Weights of a small model that answers yes/no questions on an image's attributes: encoder arch convnext, fusion encoder norm layernorm.
Rows from block 3 of the fusion encoder, named by matrix and row number. Rows with one number belong to one attention dimension. Each number is 500 + 25 x the weight over its row's rms, rounded and kept within 0 to 999. All counts start at 0. Numbers have three digits each. After the name is the row's rms in percent of the matrix's.
# v: attention query, key and value (stacked) (fusion_encoder.blocks.3.attn.qkv.weight, 384x128, the v third), inputs 0-63
# proj: attention output (fusion_encoder.blocks.3.attn.proj.weight, 128x128, transposed), outputs 0-63
v.14 106:501493499501502508499494536513494495520489502503510534527493503487480482510552458503561485490537454479494513507512501522494469439513512458497507498484470490524496475489534455520510498534537514
proj.14 113:467528482465481479500456472480504501493477530496475498491497512469494485501508470481458517480491523512508553491506520468524455549545511506501517520515501494496505566497513499491547526464484513
v.15 092:522477478525495471525567482480504510535516525474502501509480487492509476498528528518511512503473514497467510490487520464463429443492482515469548482513520522458538463542497520539510495513496511
proj.15 084:483560491521500523484485480473494546483504495493465508493513516506494496488547508508490440482448526502524491484488502512488494507466505528469506509483534496533482486488501464511502500517492466
v.16 094:491481503463488515463465515470485498525486459478517470486494488483537513528479533473498507491502427496511510523478491525486446546499462520543498540515537550489498536510498493494506499497506508
proj.16 089:505476497509492444458546484532528457491527478499495537522542509491481478503535452489479501500515495550444496512502520523534494476525564515505520477510496502508462489517472505469495527479477465
v.17 096:509494478557480472491528485469506516512505495488516529489445503518547496559501500534497494531515575512531471481553499536479511519473450503498558491492487540461511488546485482503498459497487456
proj.17 099:482534476467515482512494518506500519506527464528483511506505518510507468479539485490521500467516471466451502524464532540547498503470530511504473465551474474514514474481498524471475513456541548
v.18 085:450486542513496508510486498475535540516510434504528520453530492529481504512520492528508480534552489486497475486466509499493537507463531508499483528515507561507507500433509493498510548485498500
proj.18 093:504495469475485470485509494536522460468516541514500482482510500509491496483477492487505508516516485515544531578488489494532466477516493493532524465514495476494471499524485522501525470465504532
v.19 090:508507488431475515494458554466512519504469496500494500492482502481503459518496514490511486469557494514511485515514495541539505509521501559495511503548514455508530506488529480512505543513479503
proj.19 081:506495524509506451484481482514514464524556434477505534550531503493542519504518469447499529496468535525500537528460511530480447509522538476484484509510422544499515464515489508489519481534495505
v.20 108:518503513524489539494523491524471510528585498467469475500516477483513482500505498543460545533470548524468500551550516478464461468469492503531540533489497484472478523524525461513488494479500484
proj.20 121:508484502503516479533504497473511497480438447557555509494478506517461501472522528499481475494531482497516485460452508536527534507493494530467505490492453508517482483497495522505446491505498470
v.21 098:486559500495534500492530516506499516474514549508486479495510532515488462533509495522506494500484557501462536504484476482507473502451507487468486488523513437527489484500493487471480489499497471
proj.21 103:529494492530475536503491470482480528569502479546532497501522493486495504491513499485472506494478477492549478435498496495505501500505487562464484452465521539475517527489497527564492521486506508
v.22 103:511478526507480531473484503505505505489511479526528468476474519498543459526522480503519524489511450509505491496553488500512533535499488450525550510464493480546497473509494490504506456512511500
proj.22 113:514549508473540458513521502490459487485473526474498486507495512475509474495515465511470503504529508515514493449503550502516453516562518500511485512503518477446497556479537498493480522452492500
v.23 120:434458506504477534516518501512489557511520494504484495484540516496523465450477488510472484482506512498500491549515491505508521483493538494465478488504511502520499499519481512494525529479472479
proj.23 104:568485469535512472466490515461540498512492523511488502481465484516492461511484523505493512501521503449542499523470484539505465484472446532539490485499482487481494486501495499566485509499516535
v.24 098:553516478517458488493481516487497511511542487472448521464533498541487490499493498467507538518517536483523491488504527496498477533531441476512494524484518477566491485533474485495463458447486482
proj.24 108:469493502482510472506541476479507476496469507511520511514483521512522505505539492501482494508510465542444470487480490513548510484485511579534504458505469524420488499494492534511471515514494505
v.25 084:482487541465488493504536492445506555507516544527497514511521497518469493489507492537490519501527509464539510523500513524503500490537495517490498508475516522499528486537493506540518479450474494
proj.25 075:489518488530494445530473541533503494446481520469512532521486513492495478528527509450544515441517519515485533515495506500501463504451502493563462490479487470511478498499500516489465508530489479
v.26 088:500533527492517507472488498489531495483487489517532516456490490531476491519498504515547525484501482494523477496488520489511503482495519522502508554453485490522470478503550455470480529554487520
proj.26 084:509490475464492495522494508510518472480516484490510471498506479502517482502518496466460532525504475517511512490516509497512472491520504473540552525521458512474526507504510502489581480495494512
v.27 092:463516538483502508508567499551495513476505483501475498493493490503521456493459541486434509496483511495545532494499528514477512490524487538495493520526464503500531525530533496522510493442502472
proj.27 093:555488526508496448488471528473494523496473504530496502464522483495474476544480493495506469464526511496515498515469457541433502480471457542502509470477530498523498453493479458503491511538493513
v.28 092:516460519501485513483522512454489505517484451468492501525508530508488489512519472533563472469515499504523472466530483467483480477509504455472500471497539482459511466465493514524512516534516454
proj.28 089:431529453463492506489444508515551505516566539487456490534464468494543514458504514479485517495515520471505469511523530529515457531499510472528460513559468495521510534510522519501479512474489535
v.29 103:456517470464468494480465478498530516508555549477468502487496467474495516494490534492487496540518538517477534529506511503494536509511525490536529521490509491467519476509462478458516507528488496
proj.29 118:503500498514497453538516496513477481527527460498546524560479524489525482529522523455490516463484480467514519464468494525544484523458504498495456476513490490487504509518510520501471492514512500
v.30 113:495448544529520479515523450467483480527512556519518496509494521483458458466469476516509475533506499485520490536524501476512488489490497453473502476514555498491548536559490488513537556504500508
proj.30 113:494537472525467573508470513517525554458506497468458504494510456475495471483550504498500464507483509494473515498504535470495520523523467508516527494514489491492452483491495515513498486523529522
v.31 088:506540470444549504492499475493530498527493524496527522506487489505472535528522538503522525524526482507487503513499485480521513490479521477508446534508490498461485509471504493532487526531495499
proj.31 089:499506531498500495538479540535476483460506481491516502500482491445474526527485496496502525509461499502505498520481515501484489504519505488525527531490491523514492503516522479455559475479503479
v.32 090:499509544503479519501524522507537478473480494538506500487517531523476553462453498522464511457489511485509514518542494494473510485502488524500519472474434529528517506490490505503468469477481534
proj.32 084:539510532517496517490535506483450512485471554509497461462456488489501473520472525518519500528507494483531489464492505493474503484474496519495555518485542451526500512481508489535517498464502493
v.33 107:538507475543531449492505481502505486432489474535516492491475472455479509539505504504492476526496477496502493494514499542542477553561475510499492494521468528545491514503505496513489456524502505
proj.33 122:511490514480460513496533516519485473506491524436503539541549514526476520506494479527533490529498498490489495487532520459480516492475559504534511523496509491483534475515533454399487482494524513
v.34 107:524513484505513476518499500537495453462486454543529478473487499520476522490504475509507534530512498543478506462498487491538522533542489478501479526503515460545490536480545480524505452526494508
proj.34 108:529469537480515512525490508529489444512444511498517478489500495488477530484460524516493503531481501496498489488521521486463552503536518483506518501480494488486517465529503479454505508483557492
v.35 092:518495471492495513530518506464524548492484535489549469490547467500509537455528514489459500469516507492469455515545484486515520480481555467473530468493500542517497474494506487508482483504457482
proj.35 104:463520477495495517493501493539514461471517520486513506551459532493513478468498519490505491483455488494502493538462494502531466524472510525507516511495441481476498522505518508524542470520507513
v.36 091:435508525460491531480519555521507509513538454479454506512515488489486487495471521470469499517529504483519504520498502499496496497505539512510505451525466480469492436538505503471505528518516493
proj.36 106:526477532509471470510476484438505492521520534539531507551515494527540504521533524481521483463501512507491549536508503545495477468485498500467470481470506480538489548500481512535481505477473506
v.37 079:488541468525499488503519530513517553452488466499496483499487476500538525469540489497493504501536512480532484489476492492492458476505517488481501508487479523440462473504498478523524515543488491
proj.37 077:473471507508522486483463491481478477533495526481546528533481450519500481494495503490486510508485504467456505494486477505533480506449494471520524495531409500565552474478492496488517512525497505
v.38 123:501512520457484487506450528523500481466480445512484531514494486505459504504501474465530517488527443534512471496508497498541509564555499519502430527520523473516499529488530498502523485527500507
proj.38 123:521451515465494510490476483505501458503488484486515511468545498486539535493485487503495515533499530523480547521535493491473500490521526478520512502497459512468505478522494486459501510534510513
v.39 096:485498505498489528497518489446489475501501466487490457453504506477483501499480508461528545527475495521492490466540475483529524512524552473508513521511527496494527512540467541498523484536499530
proj.39 095:524508467511503527489490546509487507524495496519474529532502555500536517506486542470524508466505523507506452470513509503483510495505479499509440492488496504525464514531524474506513511530501444
v.40 080:476537487502517448492545524536502479505491498512524529524504488527500503519500501567494477524531530523460511520535514472489494535467504465489483461482463494446512480499537478509516497517491480
proj.40 084:518495499467480517499413486488459549515491491547509519453489492495496477500488500510518486493485534455546555529468496512521503523479519512500516482500480503542488510497467472465497514525496558
v.41 096:484522509513499490501497527519474509465478545532526480434468499495526487494496505510538477522476504478486504483466511509520487479500510529496493522510555521525482523546498478461502508519499565
proj.41 095:576497505534469512482517476514519506500489501484457464479515487518475453506514495486458499499447482503482513468505487475475507515532483508521500503510485506445505460502502503535524516520534470
v.42 103:514517461503510479517476498501499505469544499476504484484492475500501519528519489488531511543521517557499487454491494498523470507512518472494530534503526461490530525501483466511554449562516511
proj.42 104:484490527484502541532502498529464457519476492527517517491517512485483545476499512500508495491414486506502530524522508485456539558517488501448469497513498503510499502536536482469500472469534514
v.43 099:489484507549484488488491456510484489482502494507488505507516491477506481519524475532481468528460581485496451467519515515517529483512508447496526503474515490514496465523461517491501504526490454
proj.43 102:482487446477490520528514519526504522533493559481491480510480544544508482448487530494483516474505481480447509534482482472498472520471479534472501476547490506444506504485511505542468489480525579
v.44 091:493484509475545556493527487499484532509494470479495530488536513470540514513490524515435507510491534528484471507496518521493544536466535493501483516543494487506500516476496457506523487492493430
proj.44 104:495484480492517451510526527531492465532508513523552505515493503494471499501476476488499543504533499478487508569485496508489499502527477521494495493473463497514466486516523473516489476493499511
v.45 107:463551520503520461479509460533527514499501535495549459525484480446465512476520503528526479518512488523505493491502511475511490545517491463536480520475483511473495500520499532503492469497515480
proj.45 113:501452468486464495532433515526479499476523472528477526494503511512499494526483501529533465497562512478508504485515499508509502492479487473528480509499514502475491533459528494461485573519527518
v.46 097:515500480534509446517490475492526506470510501514531522528484499467538460510512511516502507501536534530478489448473500541516518502478460538513538499483507463525491451498531485492532461486501505
proj.46 090:500522502486545509484527509487451504548480470506495487482536545501492508495529481492544505501469472485491513492505495511492521500534498523463480479490478505472548553453486483485498539508496550
v.47 110:551498478488530499491489518493452467482499507529495506517518499518521537536482507509512518517529504472484515531514453501532503546468453491510481442514572490500492521529497455503474444495467542
proj.47 105:490517547506512526512566511511505504504461492470535516506518487485481490494528486503512511485461495528449503485528570479493543519527554544500460496495433494504481527509482520463465497513489487
v.48 090:445500532472478491495503502471532489541469501526487496504521499532457520475492483481470526475501501510515481491503502512493455449537522520474494515490511499467505527551490577505486522510522485
proj.48 094:524455510526449533492437500483487489458547508515477484522482526497538493456496528500516493477515511508472560532501486478514498498477494485492537470508531485540465459482473506541522534488487505
v.49 107:536494495504530494502502509541506515494533460487473487518501508481500476473515517491502551511529506522488493452468512463508562533511488498500485539499503434564509494477522448490498452474504501
proj.49 113:527502526493557491513508499489472486539432483511533504444509512515491543506472498524495485554484511490518469486523458535464530455523481523475501486486500544488528535509520488485480532527488492
v.50 101:496480504510542501489509544473483501488463421499516504498477520529499525534501473486527478474538450493515523486527454540499477491501520482480498510528491491475526542473528495532492486503535491
proj.50 107:492524568496465489501440507532507494485503493483475462511497514469493528475463514479470512499525530527507511505514536477493457522535523468516525528547513477586488478499485494465518502478500530
v.51 103:572523492477503496491436551470480462507465498493495476477487497487485494471464501472529513474470481519476492459491497496502503514521520482474487495494554507556474537513524507493519517483470519
proj.51 115:495461449516482540461521457526538468502511503486478523506501512510533500524536494477496518512481495501480471465511462482504549512536507526521483507494484537446518446498478497514508511555505463
v.52 101:514528468483474489538484526501495462518514456515559483528511487531498489502527472474559483497532488511524443459496476467495473486530476479490488479494460501502472500453567544511531476497500521
proj.52 107:463454518470517515511449495472504502472459547510461497496503513485503563474493489532507531485505486522519519557544482480471522486532525469519485510439523476485492495471481477500538509497472506
v.53 092:497461526458509541516484491553508522487509526491499507475507470514485499505477455462494510496455502492499507556518501515540515470519508514498516544499557524527497516524505470490504510521492512
proj.53 089:527503483514477490492532515510546446440497500501504511491505534481483460507501514481467483469476510523504503499499525503488515540507498514490486495527487463465510490555497518505490441482559482
v.54 108:488505499493502551490466506538488491519532522473466474510513503473524549493479513468462531529486512486492491522512521472514553489456524506490502493527488542490492525489453515499493502467490504
proj.54 116:487450485548498502481550504458509497466480510550557531489502500547498487514502500505503527472523446502482506537470470514502491443488483501467499495423535485481455477501504550529500461504512469
v.55 106:537501508516518477509568515499514490491473519476513509483476547454517485531553535513493473513494492484497506471468490492489482483498506480509492489549471508507531512487540499502494472466518508
proj.55 118:483529529515473496504495492542496520506480487502469491515513472515438519481488492504504487481506513515490499530501512500466468474546491483482558517456537495503508486507510491468537495501499470
v.56 089:511498506517503484509522495525488519515526519487498548534497486514508469486487525469521483484490516477489528521490487462466466480533477449523475475447547538468494489495531485516512505492516490
proj.56 082:527499464466505520523510471518519522486484500520473475486461473455458521532503503575506507517508559507522483495551495521480536507489515490514491495507493482481518523499465490473461491521463521
v.57 102:474509531503495512516488467502529503532535540519475536471474522479467455466491479521519469518476522451477561511528500513501514442519489478503481507504520455510503507517455527507465546469531476
proj.57 111:528488499509453488529495528475503534508513521503473444536481518485498503548503514497475487486543501513542514453482504489498468514534465522521480509499488495465488505484507530548461487492529515
v.58 090:537498453461532507485492556460453494496502459473519493489505505526503517489474498478526511520530509505531500499478500527514495532477478494488495496498507522498482497491501445491507468526480530
proj.58 085:479489501503493492500509497534515451539500494487522552487503506506478506506530516463481542485468482518420496519509518553505544515544555517504498494529470495556530474543489519469529508478523471
v.59 101:471460524479521513506507460467498528531522496498488503505533502477497466486457521510441525519498498493481497520496505484529503461497545471496449532508509485491472498491461544507481578481492477
proj.59 091:523479471512479502455482561497510485484525495481501471552476501534490500484513533493534502487507480484492457507475470551508493475481470515519514473519476538517500512512504490511528478491496494
v.60 101:507529505519512487547515517529485555500516527487470521544506503506555470497533482510516474495513549471529495510473515454505519515524485495445462462503498497479507462458492507512508502450518441
proj.60 105:444477484519524477450477467481505559524507481481512532486467472538474530501475474536515512526495537484489492520522455540489490458462474476519472472496494511483519509478470529522454509562491547
v.61 112:510535487486484518511474511516463466478519489489475486504515510526472494527512452489517526513491513498509481487502482522513497519521486470532505514513492439533457505484529515481509467512503562
proj.61 100:453476531478531483523488486474492503528422489511530525491496529509501547475486482476456530482505462520467493491510497475514526520524510544506485494472491526498513501494496501493518517498460446
v.62 105:453537525487537490531517507526504565495523545484512531537466490502552497497519480514517497486528555493526474461467488465482479444489499488467492513515483483457493509522490481482489460505521523
proj.62 108:502480508496493502518454491490465508522495449530492456487503492520469511467496497529456521470493480470485543522540467533458495513479477492500482488504516505541509504459538504553525534482480520
v.63 104:505491500470512474513558541514522529496477555510463525559494479527494476521496489476482467428542531484480548506500498506455478477534494512480484525496495514489513486498530534498503511447500493
proj.63 103:503495518536487489481433461501511510542510473489491493510489499477490502477499500535494493503464549481508483491488475528523491502454517489483499467519580481529557496507468484472501519529482501
v.64 088:539477494507509495493460537508481488495475529480511512443468531500475523478511499555504472497515474476502501486497520499511557508478474511505558490513495483494498498474530453475528490530481483
proj.64 077:469539536481443497476548462468548517511459485519456482474523463491474480492507482486506535429517523525528500497515456496526461510509522471508494488525524495481496527508500497500483536525507516
v.65 111:489495518530486530479505503466467520526498488573462501504516455482495501494497514465482468516442491522458478548509487480495499503515492537480506559533539506521543507523489525492481530463493447
proj.65 112:522520454504517492448526478531506498469497503464522521515510550472512494504504451495511511481544510540512508464517541499516495488526528503480506538482473489469474471486501485492508473516499480
v.66 123:494541484468511462516501467482515500465496481453522487466539488522525534521497508524545514492516455482523477473481520513514529529484513497494488494470465473467475516480516448487508473548509515
proj.66 129:477424475483488488520479498456512500504490483540515477559479515564500531480517504473491511480476527487536506482545450498496499484512526528552520447488533518515484511494458524495470552473477503
v.67 107:483535467507491455489490484506507508456508480557517484515450539517473461475480467536500467450483516515494505490516548505518502518470527451509499506502540510500500495494475471456481500535518528
proj.67 117:532510511482486491505483556498492493518528534478520489488518487496500452541482526492512473553489484472502522516486491505507460506494474495519528501537477459500556513546515547528483504493483491
v.68 080:521470510505450533500491489502514512509484534519500506515478548451473519477470486564502465540492515506480524518475519521472509473499468529528516486518499497528498469504539469505497462476490541
proj.68 073:498517530499462483500477553524533440515499521502480513479480474466464484479508484474462534463511509548556501499528532490549461533521511456500490532520490488434488526532480502509473509485516506
v.69 131:489493537507512539472487517519520480540531512490517471501464502533489482488508488499486427476504546516486486527524506473517462513497519487476515492480550511545499464514495559476509539485499458
proj.69 127:504534483516484471521496479492491524476492542498433501516524503459499519496524538473495519551529541491466484484500483513510524489513482457475507540532457489485492510456499464525500452509527487
v.70 126:502456549517470526517491456462524501523514519488514511454536526517515504465498509509483554525499459502502528507501490518451534525477510498523490547543470496473474518509448505541462498502515496
proj.70 126:488513440500519508463503496507520493490506459506480514560488484477460512499469479501476468509484516557493495523490523494523479516542514494501520472492490462563485511524507481460555559526498538
v.71 114:458510479451533554505500508504523528512485518483524496482508482529511505510489501504454500507492464507524524477499508493495518537521502454546515495479458463457475505483505516476482502490496499
proj.71 113:454468514485488442527473510482506483470448467542510498574496507480481549478470523478530512476482489500495490541528472520500485506489498499512487512492516541512496508529510521497498493512513491
v.72 122:477511504496513555500541512496481499486520498521452507495499491517491489468452510452460507496477524523491507496517505526511523502486507477494478471513509506488552503445527547458487541443496563
proj.72 135:497529508527529513515460507569504479506484510511506480532504485447470466498478465484551470512520488507483486531488475515473489502507543521539502534535490457554504475504537493492529452510505493
v.73 101:554524531530477499479490495471501495499488509480488515510521540505499522506541515528494449535482500491502478489503518485494501507473509513499534494478530513524470485496518471497478543495482484
proj.73 087:503527439516468478497513550518536492519517490496445503500530479479481532474553511481508516514508521498536496481523485493523492513485505463519519533537467453488497493484457499512497480498537493
v.74 116:515526481511493487521508534541494504471508514494508471492485532515494500572480507543491512524528483512535499494459493459505508510509484520513508416478506495520504459496502475509510481487460487
proj.74 113:472482539469502483507486500489484482477449498557519519525536475505503532484502478494501518477487480480498495500531527526501466508464519451520495523497546526470511532458537532496450533459557516
v.75 090:512517492468487496530549487534492476494480475444491491542491466472489452471503498479537520501473567478504450492484497507524456481501484528530470506469481491511474501533511525503507503516483502
proj.75 095:461495500509539503515458494474497506515514517495463479471481530532533526503513521485543536508509499480461492469531507509543558490469507532511452481469515553490529527459480508512473449514486493
v.76 100:486532482478517508495476497513509460463555527512509469484478474509501494464525502516537502447502473494502483504509510494502506490475564470494516510507461524504475524530465512488506521558516492
proj.76 099:514501487515503477490495448421510534500510477484470463520475502497486464515523517487437495526502526483456499518475488472521455526523481478530531503496518509486514494497481504482511503533515514
v.77 100:485488542494503491517536526452486473500514497507458470530495506518501453483527475459538507472494483480497471488512501518477496479543517488528477482495523467489484524531430498502488531545473487
proj.77 102:518518453510531486467458491482506535495507478479508511444525534499508531496475548552524499492510529447477478483511504467542530502469461491487513473455503530520528487476494493474513498539507504
v.78 111:504541534537508498476491468477471518447512489531525474534479500493503514520507547470531440457490497489478494499517505518527502492477482512469533488518532534525501514488506542470501467488485484
proj.78 105:515549490480500516544513518557492503505529497476463501478509530504476433546525485532479470491523491455520512469472478498488466511509501474466495508537489467506499470486467520504501529457499469
v.79 109:501542468515505477474462517499484502515507473521495474457497481536527532537488511482507493546506433533530515467455522502512461512514497513515496456484507476502517507494504498509496518465462529
proj.79 104:488452510490497508498488496533515481496472479520558513526522472487498524447487510525491511488497511448492512546528502487482505515474507506515504523496523522475529485505480497483490466463521492
v.80 101:519500470520497507505538571480504510491459522483507527531468564509493470478520491497488520437515555459505509502501492471478498522507483520533519454493511487486472509484472485493504491515479474
proj.80 090:474580503475488460507499501495510485490499507525495516481560497477514536545498512521533507501509464510465489492491486517499504499477483476523521489519523490538508505465506522533461502547517503
v.81 103:518498481496516532503484486516508511467479482529467494461552495487491560536495545515527551481488479511530537485493495495509529514504486507484464523513442507499471568514529514468524481484524534
proj.81 103:512473494473476482513478496459492487505496475498537489518446510508503500460526488477442477490499498523479503513501463476454525517521516513541486504508472523478480469546485454523480521510520527
v.82 088:518486508494474469500474493527498480476529556493491520469497530478493491507518497488490477486469532477522476517539499514508512486501531508465579487481504542503536508467565510513506515466524494
proj.82 085:549504482520477529509528500474459522520508481475452486501491471505500462455521463502470508500538502536502530474516445455466487521505497486496467479522519479496501490484459483501502480476516471
v.83 109:484494464509509503536456511448498509536495544491497488461522478501466514507479503509493492488503441487502513508509517494455542466519533512495517492475497509506527499495494479514513490508521508
proj.83 108:495478495486483516487530460510532501469483504498564517512495505499508501481545522479482486457484531499537500491506474503502473520513454533498524517529487524475467491518498468453500539512487466
v.84 089:486450463528498530485476519473505552522510526471474528519509495497514495513472515504493529526466544508496477495487514477471465494505506512466526501525495551517472525489510471503497519491510504
proj.84 082:507521452497490482478502518518478473531460461477510521502508481486481525467512466497467501531502464485506543497514477512502535536526490473517496536511465476500466524489449479517501508483528491
v.85 090:521523522459515541504480529511471438521508484496506524488505476506496536514497462507514498481514507474518523482494543495525521485503510458532488506521464498475436523479516515498508459468520538
proj.85 077:484505533515471499518499476478542495491465501478451487529474491478482535520497550491483517478505493520488479518519513506510501463513483493478497487555506522497526471521483485513490522534462507
v.86 099:522495497465528515518457494481522518490474478489518456465506484500483503542455454480510545482484512520513523482473472486526496512506470512512520478501510464538484516508547511501558536449467482
proj.86 090:485463513491449491504506490470477485508536497540535507559498505480495502439497524475529516528468506496463503523507490529480521509496531480523449502534509520511482506508469483514427494495554537
v.87 103:461469499510493461509515477507521500485538563506452524519498525506525463497497514443473496450471479506527498519484482536489529442500526538481486495486529526512565501519527505453499508500522492
proj.87 092:532496482520527507483556524508506518519489488479527505474502472489472501507521487522498454511535584529501516506535462493500510555516503495528515524446489469479484462448491511496495475496495480
v.88 096:456546539507491486550520515487509501526509470502511480537502507498496526479468488477476432507468504529501488490545484516515456468506470508473486464465559484511517485504502532462514533488535521
proj.88 089:495485483520521520448493490525473490456529552510527514505501530499503526537527539523569499497512518478481486514486472498518500530508455505486509527530473499489456452475488489506494495450518484
v.89 119:539496462479491504512476477523521499524448503479517547474496497470494524505483527523512514526493453461533494465485552492502502464445481467494501495478478504494513499445539435541497461519533528
proj.89 116:469473522479467519542523518471503499499480476526509465501482504523494502518520489527504488443477489486541491514498494494476489510506508560517515491504514499473473542507482544483491518473455496
v.90 093:490506478464511528472542521478478513492486461523527509532496485499510520485523506492488520475465528454471475479564479497501514515478470453510503511529469480471485504480484480489499467541511525
proj.90 087:503480513489476455519477499480473481506477493529492479492505540493537491547476472521520497465516450437511490512462545491507515457488517542504518483505522500518533507505500576505510509536429463
v.91 105:522471472486488498475475477499520538494479503443485498508537456442487514529474530490501510519500455510507462498469493532499498475516458477496511493504506533518506507510525469515525541455501524
proj.91 104:468497480538475547528549539551474471534536445511548486516522505505510502448509506539505485531436470472504519466522471495459488532492538487520498522513491500499471507501445486477504508494504502
v.92 101:474515478522488495470516511499477520469529485506522549533498491504501475445467495464532493485502514511474504524531524500481482513515503477484495457522516507472495535470498510457486486514546524
proj.92 093:510528523498509539507510497548499468512480536480486496449498499517493462558466458519510473547513464462490486496498467517504518482524476535500524492521497497507537485514494536522504489490445466
v.93 103:556500504500511488502514499465499529540467533478494538473533490501555533515493515484493532501538452467517493502506482510456523489499454488504530485512488518448504515488502439554476473467506490
proj.93 108:434511486481461524483531489528524486456474445483536510509524506499493541476498474499473502449463482521551512486533512500468473506496519509509542493451503492490470473489496538474514520526468511
v.94 109:458494493470473540528515479493502544496475518472473540529516512473538469520525479521448520512500515503492471497461481514501514467553498477537478510461447451475476480515497479495495493507497473
proj.94 106:491479500493541518505472541491489477484509476523492506509479497538483538468481504474516548466509490507527488484524507490510486500446502515529480501442535555502486517516536506508498494509502524
v.95 096:476516496460480516505501516479523508478495504521458467482487485517553507499507483499515527485484508509512500520492513517494481494492505501480489469525469517484469556454504541506511510517495525
proj.95 087:522468489501512442505404533471474507519518456493529489504493509503484464461446525497486463520532517497513492501519446487472515517479506499521484464489463504512539485554477486514483472486514535
v.96 098:532484478451504504515494509480513494521496472519519501509541483475472499495490501515546516470502529487474452526560465489524480474499501477507505501516504537477511519551466460498517494511526533
proj.96 096:497551479519465486509516492465475485481546524485535481504481530522506495498545499488439536524449441502474514482482517485489471505506499492501539478496504482513486520518484512512492528529465506
v.97 105:511488500507490500473477512493479490479508532459531522527477458507502489493508497482475486512465520467538496451480531476487488450506513487495518507469456476507521497496540504507532497452538498
proj.97 102:516476491547496534528546481517489477532505475486491478475483474499542538532519494511510507521516523543457504525519485515501529493481481484499470512556540529509487532454448507481448484491448466
v.98 090:511520475522494461531524492468474573441494505504482485500458475525506522514479484539479513521498477515509490466495546486502514526515524499494539446495478487495485483474519441494502519505458543
proj.98 100:471483483521508496471459535527503460519485490502536490467524506531497485473488476461509501508522492457539531486570458513534512490455515491503481510521497490506524523523503532482466526479510483
v.99 104:475485490475484504527532512516485477475510485550479496553529498490476467530475484476509519467487536497498494502457484506482499461553529488527476482464475480504516517551531512483532445455530514
proj.99 102:510482537481513517523488491484537492470508543479528503458447515495520510466509495485481517510496492543476490504524524483533542525492479530531496491491541528475512479489473502504451470531458488
v.100 098:517459441494508457498488531514482494501457476485484466492489534525488514464509481473458495488476496497496503525505475526510493521464518527511504509489510496514538476490513478478505533470467526
proj.100 098:487513491509496471511519487510498507541549522558521515518540481475476488497484507453484483527532498468502529499517481499521519504491524489503475507504503457559555541497516470504477465507519505
v.101 098:460475487490516516518509512476522514527469545496464534513511495506553505529476490504414520493484490494485507577503460515472523520516488471493467500523489522478518504531523525471520563491478529
proj.101 090:489501486530516487469538519489480475474502446549532482531545509430455532472511475493509508489545489562493503498501501495503482521525502487511532530470486471521508434481476491495508504527541509
v.102 103:500500492505496474516523547522470475498522493510467509521561472480511511502517522525551484555518477504510499486495440520467529479544486532497499519492457510411513506504484506511488471505490521
proj.102 102:496492529479487498459504476500511521512453491480552511463454475541524526494512466524472548447471474524520498532475524498493466541488510482495519493436546539492523456510533492508520509488518502
v.103 097:464480523516464525557539499512520491512540510459486508498522508493531489482519498525531512496503529525518463462507484541510515480487482514485506526505446508452488506526473482495453492530514487
proj.103 087:477508470496548519448467505477481506509488488473445483523480480552470539514504485489470522472474491534505502518479490449496454529496529506518493490447492518531466501495505474505550492485536543
v.104 104:474511465466541510509526520487500519542469491519482515490475479491531481477522473501493479466501568533502508462517506523508474485491448481473491517473465476455489511491478518521519508523499530
proj.104 106:471465519499498496483453543471478493489501482500571485474470494552531508529459520524510553507510504480525496530486467498451516511498487498515509453496554527521485461502558483537465489489498510
v.105 092:459468509464528503522530479556523493487523520508504461467484529527508461486479490548492553497500560498498479536562499521489486519470508449467469509532502543487523506524511546484493514507529533
proj.105 094:491511507490498527539481524456470505476503534494493496515506478469448501457491480489486492532508488557473513514444490496495507520541496468542512485468482477522530505509496499519524511514523567
v.106 079:479538527507514498528520486538527488526521471480512531532514496497505486488509468461491533553475543524493465466478512478539435509470539490495491549473529496497485503484481513521497487520465509
proj.106 077:510489470474524512501447556483476550487474538499479497486473490507453514522548544543538497510510485482485471543471516493510544486502467511468487474514462501517471517499533496515516483468517474
v.107 094:496499505504434481502537485465504461467511505480478476513523503464511497465517488487491481490463522535490470478516500515458497466507468520457530465466472485498481518454538555483476509522532487
proj.107 090:496468493533520541492507527509506500525517466509494511475487517536502502518474501520536489506529533460490447485485472482501526503488517528537489513538510530525508444475454520487487489476505509
v.108 105:517489497506508500508485468458519518505522507476520505490496473482483503543492535512533551507547512543494511468471463506480527490477454530474507551519468503503486485524502478537515485485551492
proj.108 101:485486502513492530483528483545452511507475494470527500483460488507498502507520450515480523476453492499524509530426544522451515477543506467483500476481472526486448497530510469474504536491471537
v.109 130:469503516517477537510540504525476517476514544493478484521425521533533463486469506484487504450471512492520503504503549498527492491445511453474469501511510531531512504475498517490527517515489511
proj.109 138:504546479514544501538464541495476508505506441514482465495543476455455459520485488507519462521551492510464491509525455500501460520508498496510493506535475460518513508495510542480520487468543497
v.110 087:471476463481470473545459492484512503474506479503516514496537500514536517510526473472523497465463501513540496474458510561500488454482506562508518510503466518464470571514518515483481470503506506
proj.110 081:481498490470494501485531524482531483538535506500531498544485468515462504497497539496491492507474505536504522501516439469497475575486505511527477455510514505538525468522455463534463497506491512
v.111 097:525533454513484485473482495498443508461479501492520540514515499460480487523527580546501458550514478490491527496514513475446518526537486492499513502482457476462478508486503505495513487558501515
proj.111 089:501497541500489507509535513525517478526455472517517494477499485538541505524509450512522546459503469471518483494473491510508488488496490530536510503497562532475525479514520541494506538490463471